Weights of a small image colorization model.
Training: soap at rate 0.0028, 16100 steps, batches of 256.
Data: 203450 training examples, 20.3 epochs.
Rows from block 6 of a small image colorization model, named by matrix and row number. Rows with one number belong to one channel. Each number is 500 + 50 x the weight over its row's rms, rounded and kept within 0 to 999. All counts start at 0. Numbers have three digits each.
After each channel's rows are labels from the 100 images, of 14848, where the channel reaches its highest value: "top examples" is what is common among them. Only what is clearly more common there than usual is listed. The data: photos with spoken descriptions (Open Images, Localized Narratives).
# convs0: first 3x3 conv (model.mid.0.convs.0.weight, 256x256x3x3, each kernel summed), inputs 86-171
# convs1: second 3x3 conv (model.mid.0.convs.1.weight, 256x256x3x3, transposed, each kernel summed), outputs 86-171

convs0.253:542425410555490498542436474568462520593486518531469534497545462415479505456448457495498546476476617532508558525481448431436474588454466339433489580427503469562577494485498569557556536485543556528497442513378492574499580542526452501466465522537502482549545427
convs1.253:520482422430508506542453529529495400476453432530521469548520475429441473623559493526559447540524537541422446494469572478573497428469493614437566481529546555509494559540502542426456477515473642513514546466540462489545527496502541559483486523616567524475547486
top examples: text has "trees"; text has "grass"

convs0.110:474441616457487517445486471450440455522575469490499610546589460449465477472569489556546514497458491425456507457429506580463589499379464482486624458501514500521547522479421468527513458602522522508487416514474461539549440493421501440550499524513407528529489511
convs1.110:520599508520465497470543533605541454484413457458424403518469524464507446541466527454549397424476473618428439534468445518495587465500350491476420499506551463507527529541522502492518468461571551440423505440494499523531496488484496470492493437586542554419500620
top examples: text has "trees"; text has "sky"; text has "grass"

convs0.75:540481499472530519534547543501465512385467541496548600437469534541448450543510448362592483470496543500496499503504395456365551470485472487472513621486544449475578606569495566572529457507517512421552483356496531600511483480421479545504517512540429485536558498
convs1.75:567409516397513413437524499534458407596442491503560505553425434479575414502486560559463466503488527512496476563496546443466449494441488487442413542481601427505459457489525457448456490505481494537518570389608439503520455510429449416579434473584627541466523482
top examples: text has "trees"; text has "sky"; text has "grass"

convs0.153:407527474369485450505599491445435498489540594476510481472489458552402536498413551482438482542536448446466534425493473442568520410590488502438493531447424560473498502508527523556463551534420586384516534379509477456406470581575543431554579519503481517514464519
convs1.153:509483470572527504444474508474488528453537601462538477556474490585420526557447454526493485533523516453591565439460416494601491537586509499477427430555564470493423480490481518475456535487436461445529438563424486602448394488555534535527522451486448497524445530
top examples: text has "sky"

convs0.188:458534523465526495593458568469471534540490537507490562444438465410490529518545436536478622532492524517545598456436519458538487573439427430486416532439543445545524498501431514486541389486465551558518422482457453425533569442478474457600385499584488459551455463
convs1.188:442516475398531562537477530551481537476434579548468514554411463463365561507439395423556498411471468580438472481498461437590521464486418485423492558506498525594490444564466572470390475448501535557569477537553456578521458513468517571528531539534487466456504451
top examples: text has "trees"; text has "grass"

convs0.83:562543524494485480438494432515452413482514477553487554494439472559457421474555483491602549480442483444482461487496442473598458525465455406457503475462519519451565496508488534520524514501492505395396425494452604492525470387586476500447575483537454515458497521
convs1.83:495548453445523469425543493370603574482429503493487412557421410454480604577440470470512479469511526399488428475588510446541570465575463458549516483604526534621410452490437516511488548485542514508586552567455481475550485524522554532520503487538454492517437545
top examples: text has "sky"; text has "trees"

convs0.10:504493591463440528511491406506496584521446595525559542449408556498502517479504541453498576500448479441440608488523505428500457516427490398508520539476494444487449481545669579472543523485511519463470522470498501450463387449502541518488440550584485492509554545
convs1.10:454523504472514437492503522421563457507417571451427460502470453522474540464408463436576525536474434523474446499506502582594503463550496460564524444538463450474388469510506409540392530488533442621531511488484517560466552475595504460517561424293550502496445502
top examples: text has "trees"

convs0.245:540497491454543543497549524572505516442532522539399526537457544540483646522400519583458475469527579384487529449469488546540477564595456457509442436434494533484485531493495508510471504493551510552506541572551552504488509472509485516465431540599436479478477529
convs1.245:440508495480577497471496582481510542448393489479512462478477457582405479419418456528419443505577508512488533558507469454497478504433488442491466565484487499414503489437507462483594570506499509501535478498493455477503478500368382503469501637422583444496494455
top examples: text has "food"; text has "plate"

convs0.32:560501553492460572470605544400499521523487518581457501512523534463402487544538425535542451374584492448518482426387463605382468472479546470503476462486536438496445502429475480541493528464451434438560490519460505540450445465501433491464544478450473516503543423
convs1.32:514490513561544500486418526488441470554524492563449387498530515485532519435500539517457538599528444527562513490533435488567460458493491476508527477489469413445469474535478463528426478573451434529476542477498469480507597450569502488499482518492513523379362479
top examples: text has "food"

convs0.197:500438524491503484470449500383497516569554490463535483498449498466517474527474480467548500435478392595513413513516426526626464483481490473455534537506551479520491392481456599573518508480518512433520547499397481496539486438502567598465500589525513537470508451
convs1.197:488502475475492466509515591555615438423571484393525598527466576578387468587474473530499543496488542486442424492461467484652558496553404580429430501453504472550431509537471486528425550584553576532562547545523479599447544507550451525544496504543450460598529430
top examples: text has "sky"; text has "building"

convs0.185:508489501492477424510423500514418586485553434478435530463499478459387547497550491534579496565466462435494513457448464531499506491562517437447466545391495440531534455520450498428575512473493514467563565524498509541519515567476554465502417404580542550472468401
convs1.185:465508495465541576564541514461416513433501528521454583510507483471425588525499494561639481407487444540424476538453529470594421497524462542528506423584455421507544426490477515493471483491562539486582474468405576479617507457489569492493433451522377488476482443
top examples: text has "trees"; text has "grass"; text has "plants"

convs0.170:489531512478532563580500540511434513531501528497500497499602427441456481550479519524484509466483506578591530500467501565528497438469557551470478484414430461532510571508408525571445491424542451559554462531505574505460537507491480570472524513565489506501546397
convs1.170:539459474495455400538528597613517547477504485444480503493547484398506507531558551425515485499545399434437542401474486520514566468518569418472500471541514548462499460481563531562501477503482508543477440457518460399579549470486407482499491484538555524487485599
top examples: text has "trees"; text has "grass"

convs0.200:475486405497530465504457538382480493569491484467439479446449553540437465530500512556586492565610441507458463537562498514530486459550542527424562463519442506541582498506451546509516463582527550480555559424518494508459546486558500524468565480498492483491595419
convs1.200:537498472451545550445591444463544452463506529505494517472411442573484503470555501486563463485507545438412449482449509460542470386492500458531485482474451519533490541512467507554404535642499519420492447474464431521498464481536578522458498443430520504435510464
top examples: text has "sky"