From a checkpoint of a small image colorization model.
Model: arch unet, widths [64, 64, 128, 256].
Training: soap at rate 0.0028, 16100 steps.
Rows from block 10 of a small image colorization model, named by matrix and row number. Rows with one number belong to one channel. Each number is 128 + 32 x the weight over its row's rms, rounded and kept within 0 to 255. All counts start at 0.
After each channel's rows are labels from the 100 images, of 14848, where the channel reaches its highest value: "strongest on" is what is common among them. Only what is clearly more common there than usual is listed. The data: photos with spoken descriptions (Open Images, Localized Narratives). In brackets: how many of the 100, against the usual share in percent.
# convs0: first 3x3 conv (model.decb.1.0.convs.0.weight, 64x128x3x3, each kernel summed), inputs 0-127
# convs1: second 3x3 conv (model.decb.1.0.convs.1.weight, 64x64x3x3, transposed, each kernel summed), outputs 0-63

convs0.44 [163  73 132  94  98 202 100 122 151 153 128 122  92 133 133 148 138 156 151 103 142 181 112 113 143 158 116 148 140 211 152 126  88 135 115  85 192 137  67 132 119 103 140  76 103 122 185 110 121  67 129 175 102 159 132  74 138 146 179 123  78 101 173 114 156 119 127 138 170  82 113 108 132  96 139 169 166 128 114 150 115  87 170  85  43 125 150 102 167 100 179 184  94 111 141 103 177 121 122 145 161 140  78 127 148 132 150 141 119 112 132 119 160 169 100  77  83 167 135 107 144 158  79  78 139 145 178 152]
convs1.44 [ 92 160 134 133 130  56 103 112  94 146 170 124  32 124 139 127 102 157  82 147  78 156 134  77 109 131 106 150 146 158 163 106 134 148 171 140 143 139 151  97 129 117  94 110 140 149 190 131 137 129 141 174 193 195 124 129 147 174 138 196 110 145 156 139]
strongest on: text has "grass" (38 vs 10.1)

convs0.32 [133 125  82 123 119 148 142 126 138 116  96 170 117 184 154 144 122 117  94  86 121 131 129 100 139 101 154  96  95 103 157 142 158  55 191  44 179 109 170 132 208 126  83 108 114  78 114 136 106 149 148  86 132 116  90 107 190 167 100 142 169 140 171 149 184 125  98 121  78 130 138 136  78 113  75 153 142 124  94 117  70 124 155 100 129 168 127  49  45 125 113 103  92  83  94 147 105 126 124 137 118 143 131 143 101 111 121 139 134 106  99 163  98  59  90 124  80  99  77 158 128  85 129 151 118 136 160 108]
convs1.32 [138  65  99 215  97 105 146 131 126 161 130 113 145  80 149 125 137 101  89  97 138 195 143 140 124 173 112 114 167 166 124  81 134  87 166 157 132 112 105 144  99  88 128 108 211 133 137 114 118 132  94 117 108 104  62 178 131 123 113  56 143 146 145 117]
strongest on: text has "trees" (64 vs 27.5); text has "grass" (43 vs 10.1); text has "cars" (40 vs 2.2); text has "road" (35 vs 8)

convs0.41 [134  84 169 119 126  79 140 128 117 102  68 218 163 133 141 161  93 159 128 159 121 136 112  85 117  80 150 126 106  78 168 118 167 133 147 145 136 105 149  83 101 105 116 120 168  80 158 104 159  78 131 135 126 164  99  65 150 124 122 107  88 119 177 150 134 113 145 180 162 115 146 147 125 112 149 102 164 130  85 128 129 136 128 162 153  49 115 155 126 129 121 122  65 111 152 101  93  93 146  93 137 139 115 112  58 184  77  96 170 145 122 134 110 165 179 153  98 203 144 120 107 191  97 120  64  64 119 163]
convs1.41 [134 112 123 131 123 186 117  99 163  92 120 106 109 115 207  75 126 146 123 102 124  83 129 104 127  49 147  76 176 117  55 146 116 138 158 133 154 137 100 126 135 114  78 141  89 111  93 169 147  87 152 139  54 165 170 121 126 102 121 140 107 148 114  69]
strongest on: text has "cars" (36 vs 2.2); text has "road" (30 vs 8); text has "grass" (30 vs 10.1); text has "vehicles" (28 vs 4.4)

convs0.56 [144  86 121 155 134 115  69 136  85 129 115 141 131 169 133 151 121 112  85 154  90 138 135 141  90 118  97  54 115 120 110 146 182  99 136  96 118 124 120 111 143  92 191 183 176  74 151 140  96 136 150 107 171 181 111  38 182 122 182 130 112 105 152 183 138 113 121 121 147 124 129 148 162 115 138 144 127 127 125 151  72 140 101 133  87 208  82 135 183 101 151  98 216 149 155 118  64 138 110 170  91 135 102 120 113 113 141 100 118 124 153 113  94 151 136 107 100 122  56 124 121 170 181  99  85 139  89 172]
convs1.56 [ 91 159 116 127 162 130 143 117 167 103 115 156 115 143 183 110 140  99 214  68 114 147 125 139  80  91 121  85 147  92 166  93 114 120  94 148 160  85  63  72  77 150 146 162 157 116 197 168  93 125 118 111 182 131 119  90 115 106 109 150 130 108 117 141]
strongest on: text has "trees" (55 vs 27.5); text has "grass" (43 vs 10.1)

convs0.43 [108 186 100 134  74 114 127 106  45 145 149 151 137 123 125 141  78 124  97 120 202 143 134 141 133 144 115 207 154 119 105 122 127 121 120 145 156  74  51 148 113 115 149 127 118 153 124  76 152  82 130  90 109 121  89 185  72 143 135 146 146 114 126 118 106 108 113 103 142 221 123 140 135 170 122 165 180  71 136 136 175 169  33  96 129 127 132 152 143 128 122 107 119 123 177 179  93 139 118 143  94 102 112 159 118  92 151 145  87  54 117  97 112 106  96 154 200 164 148 131 116 110 102 133  89 135  91 132]
convs1.43 [130 136 144 129 130 144  75 196 161 116 100 139  57 159 106 104 136 160  75 102 139 129 112 158 131 195 150 104 128 107 174  91 132  84 139 130 139 178 105 100 102 154 188 141 107  81 152 150 119  79 126 143 193 138 149  93 160 189 118 168  88 133 152 154]
strongest on: text has "wearing" (40 vs 12.5); text has "woman" (35 vs 9.4); text has "smiling" (30 vs 3.9); text has "black" (29 vs 10)

convs0.42 [122 137  87 169 161  89 129 129 134  47 149 100  72 140 146  59 152 132  96 175  82 157 133 158 103 125 121 120 143 144 156  66  69 113  97 145 126 116 120 135 103 163 169  81 131 157 135 128 133 113  95 143 131 129 215 148 101  78 129 120 133 101 137 204  53  98 150  83 110 130  61  79 173  93 144 145 141 163 119 163 142 142  67 112  85 119  90 177 121 183 156 182 136 162 127 129 141 132 133 132 113  89 193 120 121 178 146 162  85 104 133 107 144 122 127 103 164 134  84 125 146 177 163 153 146 106 123 146]
convs1.42 [106 120 152 166 114 156 126 139 136 187  92 169 174  79 115 151 126 102 193 136 121 166 148  99 162  86 128 194 118 154 134 169 109 179 138  98 136 164 110 106 113 103 130  99  99 176 171 121 111 132  91 160  78 148  75 140 108 148 107 158 164  95 207 117]
strongest on: text has "sky" (61 vs 24.7)

convs0.7 [136 143 171 136 183 130  98 174 145 148 125 164 111 127 143 145 112 136 152 175  79 105 138 112 116 115 127  84 161 140 173 148 103 154 115  75 126 183 117 105  95 100  82 150 109 131 127 143 133 116 108 132  98 161  91 125 121 103 211 100  97 149 103 115 122  97 146  89  91 162 115 128 123  60 113 151 103 101 129 153 121  86 132  68  87 178  45 121 136 149 109 104 138 119  76  83 135 137 108  76 113  87 164 125 174  94 114  60 149 117 163 134 103 157  60 103  73  68 174 117 110  86 103 145 147  76 208 145]
convs1.7 [ 81 152 148 153 157 112  87  98 128 206 142 137 129 118 176 115  96 123  99 137  60 150 135 135  99  88 124 150 166  77 116 201 107 104 127 107 136  98 133  80 127 156 126  84 137 151 102  83 139 113 161 142 132 233 157 128 107 143 145 151 105 176 129 103]
strongest on: text has "man" (30 vs 12.3)

convs0.3 [186  94 130 155  59 128 129 123 114 174  95 116 113  92 120 118 139 114 123 120 112 101  68 140 107 187  98 183  99  81 109 118 121 124 149 161 109 115 120 149  93 114 245  93 101 102 121 118 158 150 113  91 136 133 137 155  74 117 150 122 196 139 113 131 136 179 151 130 128 108  67  82 139 156 148 131 134 113 146 106 208  72 102  92 120 153 111 129 125  88  95 160 116 154 131 144 162 208 105  92 140  77 144 117 112 152 114 120  84 100 109 205 121 112 104 127  37 147 110 157 114 108  97 121 110 128  94 161]
convs1.3 [134 166  97  96  97 132 130 146 126 155 148 134 143 138 139 156 152 126  62 101 147 100  98 113 119 148 130 131 152 156 104 107 104 140  97 131 111 206 145  24 130 128 124 182 123 141 151 102  69 108 143 116  94 131 103 100 192 191 129  65 138 106 158 191]
strongest on: text has "wall" (43 vs 19.9); text has "holding" (36 vs 16.1); text has "sitting" (34 vs 14.4); text has "table" (31 vs 12.7)

convs0.61 [149 108 149 117 152 113 142 122 123 128 112 139 127 106 148 103 115 146  61  73 125 146  91  98 110 123  95 154 159 101  88  85 104 118 102 126 119 142 141  98 131 106 155 161  97 158 121 119 137 156 160 108 140  79 136 141 106 121 136 149 129  95 131 122  58  83 164 195 141  86  95 145 110 149 135 160 136  77 127 144 177 151 103 140 106 146 147 153 131 101  65 100 134  82 169 175 143 175 118  97 206 190 118  92 143 227 156 131 124 109 106  77  82 139 217 118  88  87  66 109 106  86  97 132  97  96 110  60]
convs1.61 [ 67 109  98 126 120 162 146 112 139 155 104 144 156 102 118 126 149 141 127  79 124 125 127 127  62  93 100  96 255 149  97  89 128 106  84 130 148 185 149 104 112  65 146 125 116 131 138 157 118 117 125 118 115 128  86 112  90 108  79 146 135  96 197 115]
strongest on: text has "standing" (49 vs 23.5); text has "wall" (46 vs 19.9); text has "holding" (37 vs 16.1); text has "wearing" (34 vs 12.5)

convs0.49 [126 105 179 148  84  77 106 145 149 163  58 160  80 104 163 130  90 145 166 152 129 149 127 173 163 120 132 107 159 138 109 110  86  82 122  74 136  83 123 123 110  74 120 153 121  98 150 107 132  84 159 121  98 109 159  91 127 147 120 109 157  46 135 105 156 179  83 105 158 117 181 139 106 139 115 130  94 116 110  43 146 147  81 140 115 140 120 110 193 107 123 133 146  56 165 152  78 204  81  75 126 178 115  88 116 143 115 158  93 134 133 141  91 179 109 147 109 118 123 108  87 185 162 108 121 130 109  83]
convs1.49 [100  87 123  73 106 132 105 191 125  97  69 121 144  41 133 134 110 129  95 121 115  85 147 170 145 112  96  88 111 125 130 138 119 138 116 125 111 102  87  74 173 104  81 134 197 159 131  84  98 165 145  97  89 163  94 108 115 116 129  84 155 126 182  89]
strongest on: text has "sky" (82 vs 24.7); text has "trees" (58 vs 27.5); text has "buildings" (34 vs 11.1); text has "clouds" (29 vs 4.5)

convs0.15 [ 72 103 153  88  88  83 152 100 147 151 179 115 122 133 132 126 101 123 121  98  98 127 104 101 103 152 173  89  89  96 135 166 141 176 140  84 129 214 144  93 138 142 135 117 167 121 146  99 132 111 137 206 129  91 184  74 185 159  97  97 156 136  92  70 131 182 109 165 190 123 131 162 102 149 163 140 120 108  97 122 143 128 138  64 106 120 132  88 107 112 159 128 174  65 202 141  34 145 127 101 142 101 107 139  98 169 150  91 138 173  80 137 100 124 110 160 141 118  83 134 146 102 127  96 149 104 121 120]
convs1.15 [111 124 129 149 123 200  62  99 100 118 147  79 182 124  82 153  97 107 101  74 117 108 108 164  66 106 146 152 152 167 116 135 116  95 158 120 121 146 137 176  65  65 147 180 112 119 138 135 136  95 168 157  86 167 129  89 100  89 119 163 118  95 127 151]
strongest on: text has "sky" (61 vs 24.7)

convs0.54 [107  87  96 109 114  99 151 111 110 141  65 162 125 133 113 111 146  55 138 113 133 100 148 144 116 107 141 129  97 100 173 112  88 162 142 133 130 106 123 112 178 162 158 133 155  96 145 139 183 153 168 140 127 168 193 124 114 122 113 135  69 172 129 144  99  41  93 149 163 111 129  71 112 154 141 177 169 136 172  66 128 117 144 145 181  89  92 167  87 149 102 122  83 115 164  82 141 118 149 123  91 108  99  61 190  99 140 201 140  83  98  87  70 173 161 174 108 154  91 142 156 116 113 108 101 152 120 154]
convs1.54 [184 106 138 116 124 109  75 103 152 130 127 168  89  97 110  92 102 104 135 105 168 172 121 120 101  44  87 118  93  93 135 156 110 104 139 123  88 112  96  84 125 153 159  92  99 144 156 116 161 150 137 172  93 100 159 125  40  98 132 181 111  82 158  95]
strongest on: text has "food" (30 vs 2.9)

convs0.63 [ 73 127 112 161  72 103 173 130 145 157 114 157  76 121 139 102 179  88 142 110 129 129 120 125 156 144 138 197  63 156 112 124 156 107 134 123 124 172  65  77 112 115 177 112 131  96 154 122 153 111 111 148 148 119 117 145 144 168 234 189 129  48 130  94 134 133 132 104  87  65 110 136 129 133 116 122  99 128  97 119 163 149 160 181 149 110 115 137 108 128 110 110 141 181 168 139  67  76  93 157 130 155 118 197  78 118  99  93 141 117 137  92 213 123 134 163 143 124 109 117 166 130 152  95 108 104 172 162]
convs1.63 [ 70  96 162 112  90 144 100 107 157  78  55 132  69 155 106 119 156 147 108 130 129 110  65  76 133 164 156 105 130 115 134 107 135 139 133 126  88  77 167 107  91 105 124 146  80 114  90 108 142  90 165 102 111 143 156 168  81 107  42 143 132 165 115 110]
strongest on: text has "cars" (27 vs 2.2)

convs0.8 [126 174  65 155 124 136 127 106 119 143 111  94  95 160  70 113 145 117 152 117 138  93 118  73 118 128 115 143 183 130 117 122 144 153 154 179 125 104  89 134  96 150 182 125 122 102 155  78 154 140 141 153 141  86 168 107 145 158  98 117  56 151 152 119 129 116 105  80 143 189 138 131 108 137 154 137 249  99 118 182 110 154  88 129 123 103 144  80  61  93 157 103 114 149 126 131  91 160 108 144 108 179  90 150 121  88 115 108 111  67 100  94 111  72 114  73 163 118 153  81 131 118 158 127  88 131  72  58]
convs1.8 [135 120 160 170  99  95 178 170 152  84 148 116 106  90 127 115  98 133 114 186 100 116 123 142 203 218 129  94 156 110 198  73 148 168 161 129 117  87 112  95 132 118 144 163 199 132 113 122 145 111 119 155 113 166 124 113 163 149 125 116 179 124 130 160]
strongest on: text has "wearing" (38 vs 12.5); text has "smiling" (29 vs 3.9); text has "woman" (26 vs 9.4)

convs0.31 [110 150  74  81 115 124  67 123 164 161 136 175 103 110 141 103  79 125 145 108  98  94 117 101 182 132 128 112 129 159 143 136 147 150 113 118 151  75 148 141  70 143 153 116  76  69 135 107 151 104 126 115  98 172 151 104  96 173 162 148 132 122  81 152  98 114 118 148 138 128 161 106 125 153 147 103  93 181  60  74  55 111 101 160 148 137  78  74 118  58 114 141 113  70 168  79 120 129 150 166 191 143 121  95  77 108 125 128 172 145 169  97 129  92  70  90  97 155 116 140  69 130 171 109  77 104 108 156]
convs1.31 [107 114  87 149 122 103 196 195 144 134 130 163 157 141 148  97 102 123 156  99 186  96 114 206 134 156 135 110 122 183 109 151 146 128  71 123 138 144 156 169 105 132 136 104 160 125 103 112 125 212 141 205 119  97 164 104 161 171 110 114  97 134  98 127]
strongest on: text has "sky" (58 vs 24.7)

convs0.62 [ 23 146 121 157  96 135 145  94 115 103 134 158 126 157 152 139 142 100 113 139 121  87  97 138 120  81 124 112 159 166 129 134 182 113 146 105 114 104  75 145 177 185 183 155 152 145 133 163 137 138  88 141 142 153  65 132  75 104  96 121 126  34  93  90 128 150 124 198 136  48 123 129 136 159 116 103 194 140  75 121 105 108 101 166 117 140  83  74  90  94 137 111 153 120  93 126 168 124  98 112 112  81 145 112 136 174 172 103  91 161 137 133  85 115 114 106  84  92  91 185 118 142 171  94 161 132 134 131]
convs1.62 [ 60 104 136 112 120 133  66 128 163 127 104 128 103 110 189 165 121 108 150  75 122  79 123 112 129  72 122 135  77  67  86 137 118 114 175 131 119 104 111 128 134  82 182 113 140 108 106 138  45  65 135 185 112 137 132 129 187 155 114 100 129 116 147 147]
strongest on: text has "trees" (62 vs 27.5); text has "road" (40 vs 8); text has "grass" (36 vs 10.1); text has "vehicles" (35 vs 4.4)

convs0.37 [145 136 121 155 135 114 110 159 144 146 132  93  85 136 118  87 137  92 105 109 131 132 135 111 122 131  93 139 129 188 141 138 120 180 145  82  79 162 110 182 182 119 133 111 215 106 146  79 122 118 123 118 145 152 139 108  80  76 115 123  87  94  80 110 137  88 126 128 135 140 144  78 121 215 105 154 197  65  87 141  99 170 127 125 167  96 100 168 143 175 131 104 160 105 146 148 151 159  96 103 115 144  57 114 124 156  69  52  89  67 131 196 140  82 156 120 104  92  82 111 124 137 104 128 126 148 159  89]
convs1.37 [136 149 110  90 146  95 113 197 156 161 135 121 134 120 117  75 156 169 157 171 138 142  99 106 223 121 104 151  79 115 183 133 153  98 171 134 166 201  93 172 161  97 156 117 147 131 108 106 164 122 120 108  79  77 130 111 113 163 109  86 110 106 139 121]
strongest on: text has "wearing" (36 vs 12.5); text has "color" (33 vs 13.2)

convs0.30 [148 172 110 106  85 125 131 105 136 140 201 138  48 147  67  74 157 126  55 177 162 140 111 177 119 137 125 100 145 113 159 101 212 129 141 123 121 144  75 178  82 140 182 125 129 145 183 139 172 155 125 122 104 132 128 125 143 133 143 123 151 151 126 111  97 170 175 163 129 152  95 132  90 118 180 100 175  82  92 115  55  68 127 108 121 150 122 105 176 152 134 122 115 121  77 148 163 108 180 100 106  68 143 121 101 113  88 116  97  95 169 119 133 115 156 103 121 138 182 150 154 140 146 113  51 140 131 138]
convs1.30 [ 64 147 135 134 134  92  80 168 107 137 139 106  84 138 169 132  95 120 176 186 142 129 127 110 108 135 114  74  79 131 177 140  73  94 104 146 143  88 133 155  82 186 111  61 117 137 115 105 134  99  80 124 124 186 145  92 113 133 139 135  57  84 142 103]
strongest on: text has "grass" (38 vs 10.1)

convs0.36 [115 128  89 132 147 125 161  50 170 184 168 127 189 128 144 132 155  74 160 103 135 138 136 147 126 128 141 145 138  47 207 174 130 163 106  96 125 138  38 167 109  96  73 114 115 137 130 114 135  98  75 126 158  90 149 125 173 143 139 138 130 168 137 120 135  99 151  71 150 100 146  69  97 134  96 111 132 122  69  42 125 124 123  72 151 118 143 133 140 133 185 140 117 116 151 114 118 120  91 102 121 126 119  64 115  48 173  97 173 131 166 139 146 110 164 138 117  98 113 155  94  90  76 100 126 127 111 135]
convs1.36 [ 94 125 139 155  85 168  87 100 149 124 104 131 129 132 137 165 104 161 125 101 130  76 186 108  86  64 143 162 130 162  94 121 163 116 116 174 176 122 142 192 118  78 129 140 128 124 127 129  84 139 165 132 136 136  96  81 177 133  99 103 179  43 182 113]
strongest on: text has "man" (32 vs 12.3); text has "wearing" (31 vs 12.5)

convs0.58 [180 130 155 122 106 155  92 130 108 133 126 136 124 132 112 155 146  96 134 110 163 172  96 110 121 127 113 167 150 101  97 141 167 118 190 107 115 142 183 146 136 155 145  83  70 122  67  66  97  90 146  66 179 164  90  98 150 129  92 131 131 123 104 130 105 118 123  87 125 131 167 107 106 104 197 148 159 147 171 134 147 129 146  94 122  99 110 162  89 147 165 147 164 131  94  74 156 151 154 128 143  69 116 105 101 141  83  99  82 200 212  71  45  93 125 117 110 184 111 155 114 127  58 118 116 112 103 152]
convs1.58 [ 75 133  89  98 131 134  65 122 172  80 204 107 104 117  64  97 128 110 107 131 103 139 128 191 122  98 124  66 160 106 120 161 142 175 113 100  89  95  91 117 128  97 108 132 113 119 129  98  97 116 102 148 125 104 148 199 157 126 122 101 139 111 126  45]
strongest on: text has "woman" (26 vs 9.4)

convs0.13 [173  86  69 126 108 115 144 123  27 200 137 105 176  94 125 156 125 109 161 168 154  84 160  96 120 135  73 174  73  81 102 118 178 149 123 171  82  86  81  93 149 122 118 129 136 145 103  96 144 126 115 194 137 106 107  95  76 106 152 128 144 167  99 199 165 152 106 139 140 136 155 116 147 128 171  73 104 115 134 143 136 176  95  89  79 128  92  91 148 140 123 124  78 154  43 182 142 119 153 123 153 129  81 109 133 109 128 164 103 119 130 100 138 116 152 116  83 170 125 128 172 120 138 130 148  98 130 169]
convs1.13 [139 154 137 127 123 122 119  74 115  79  46 156  93 119  87 131 140 110 198 143 137  92 125  92 111  83 106 141  76 133  97 114 161  93 133 114 136  63  94  52 104  95 178 125 107 101 157 126 118  94 139 127 103 193 128  95 158 148 164 108 113 173 137 100]
strongest on: text has "road" (33 vs 8)

convs0.1 [ 98 132 102 178  51 107 174 156 151 157 134 120 161 183 117 125  99 146 146  91  94 125 143 160 207 119 106 140  99 124 157 175  98 109 159 135 118 187 125 117  68  68 117 134 157 110 126 103 137 123 159 115 125 135  87 153 141  96  92 101 133  96 107 119  67 122 130 110 147 123  88  91 205 172  96 110 145 143 122 120 144 118  93 109  91 140 194 109  68 202 119 123 118 183  88 147 118 120 139 135 170 110 113 130 119 186 119 152 136  78 144 146  64 209 138 108  97  79 121  89 132 122 131 133 150  75 183 133]
convs1.1 [111 102 179 172 117 155 147 133 132 120 129 142 134  80 136  78 117 129 101 119  57 102 156 123 117 129 124  84 129 124 162  57 169 111 121  88 101 114  47 119 153  60 108 157 117 118 160 132 147 142  33 108 149  84  81 118 125 119 127 155 149 111 169  93]
strongest on: text has "sky" (77 vs 24.7)

convs0.21 [149  68 125 138  93 143 126 168  63 165  35  77 151 136 165 138  99 103 132 158 133 102  81 116 128 115  92 165 165 149 108  67 120 122 149 123 116  64 123  74 103 192 138 118  61 115 146  82 144 129 144  72 137  14  91  93 171 168 135 124  52 123 102 153 149 102 143 163 118 162 124 113 158 109 104 175  91 160 124  76 119 123  92 117 104 160 108  88 110 132 116  88 135 129 146 159 137 127  70 108 137 130 137 142  84 122 102 107 149 115  97 117 158 135 182 130 115  92 149 151 106 156 124 161 153 106 142 138]
convs1.21 [182 118 102  80 145 125 102  94 101 183 124  80 126 174  86 137  44 133  91  99 129 147 148 154 136 114 146 160 125 160 124 179 122 110 129 129 128 191 169 211 134 189  95  79 136 116 113 171 134  87 103 144 103 116 125  99 162 131 111 103 110 162 157 151]
strongest on: text has "wall" (45 vs 19.9); text has "sitting" (39 vs 14.4); text has "wearing" (35 vs 12.5); text has "front" (33 vs 11.1)

convs0.4 [171  76 159  91 114 190 113  92 149 154  85 154 135 100  80 110 108 124 126 165 161 102 144  92 120 193 215 202 110 116 122  80  76 163 124 108 118 154  86 154 130  93 187 102 164  96 104  96 134  91 146  93 134  63 111 115 142 121  88  99  96  89 106 120 133 134  89 152 101 168  38 121 106 133 137 104 116 150  85 112  60 151 139 128 123  94 100 117 124  98 109 133 108 124 115 151 165 117 144 144 192 143  97  98 105 160 177 145 177 192 133 144  88 113 100  99  90  92 140 130 175 136 105 132 109 153 126 107]
convs1.4 [189 111 149 133  90 142 110 118 165  84 110 132 141 134 248 149 111 101 134 139 132 163 203 112 100  92  88 155 154 128 115 125 130 153  77 107 104 100 124 116  94  95 156  54 151 158 101 121  92 107 126 152 152 121 167 133  79 129 135 115 114  90  96  92]
strongest on: text has "wall" (48 vs 19.9); text has "table" (30 vs 12.7); text has "screen" (27 vs 2.2)

convs0.35 [103 136 118 235  86 170 147 142 140 118 152 104  72  85 103 136 159 160 170 142 155 110 126 148 108 102 154 185 142 147  88 189 104 137 122 114 130 209  85 136 141 113 104 106 138 129  98 147 151 119 125 129 149 105 118 118 131 138 255 129 105 119 123 123  83 115  99 143 151 104 153 143  83 115 119 162 111 125 125 131 121 137 120 132 123 151 116 118 121 124 127 103 183 130 132 157 115 153 123 119 125 161  90 121 114 129  86 133 152 138 102 127 135 130 118 153 131 152  94 115 172 145 118 156 120 132 108 112]
convs1.35 [151  92 101 123 187 117 146  96  78 108 131  74 145 118  76  75 156 113 107 151  57 121 145  97 119  97 113 113  82 148  94 110 116  97 122 122 121 165 224 103 134  88 148 113 138 127 152 107 126  91 108 141  62  91 161 116  73 112 112 116 103  69 123 135]
strongest on: text has "text" (26 vs 6.5)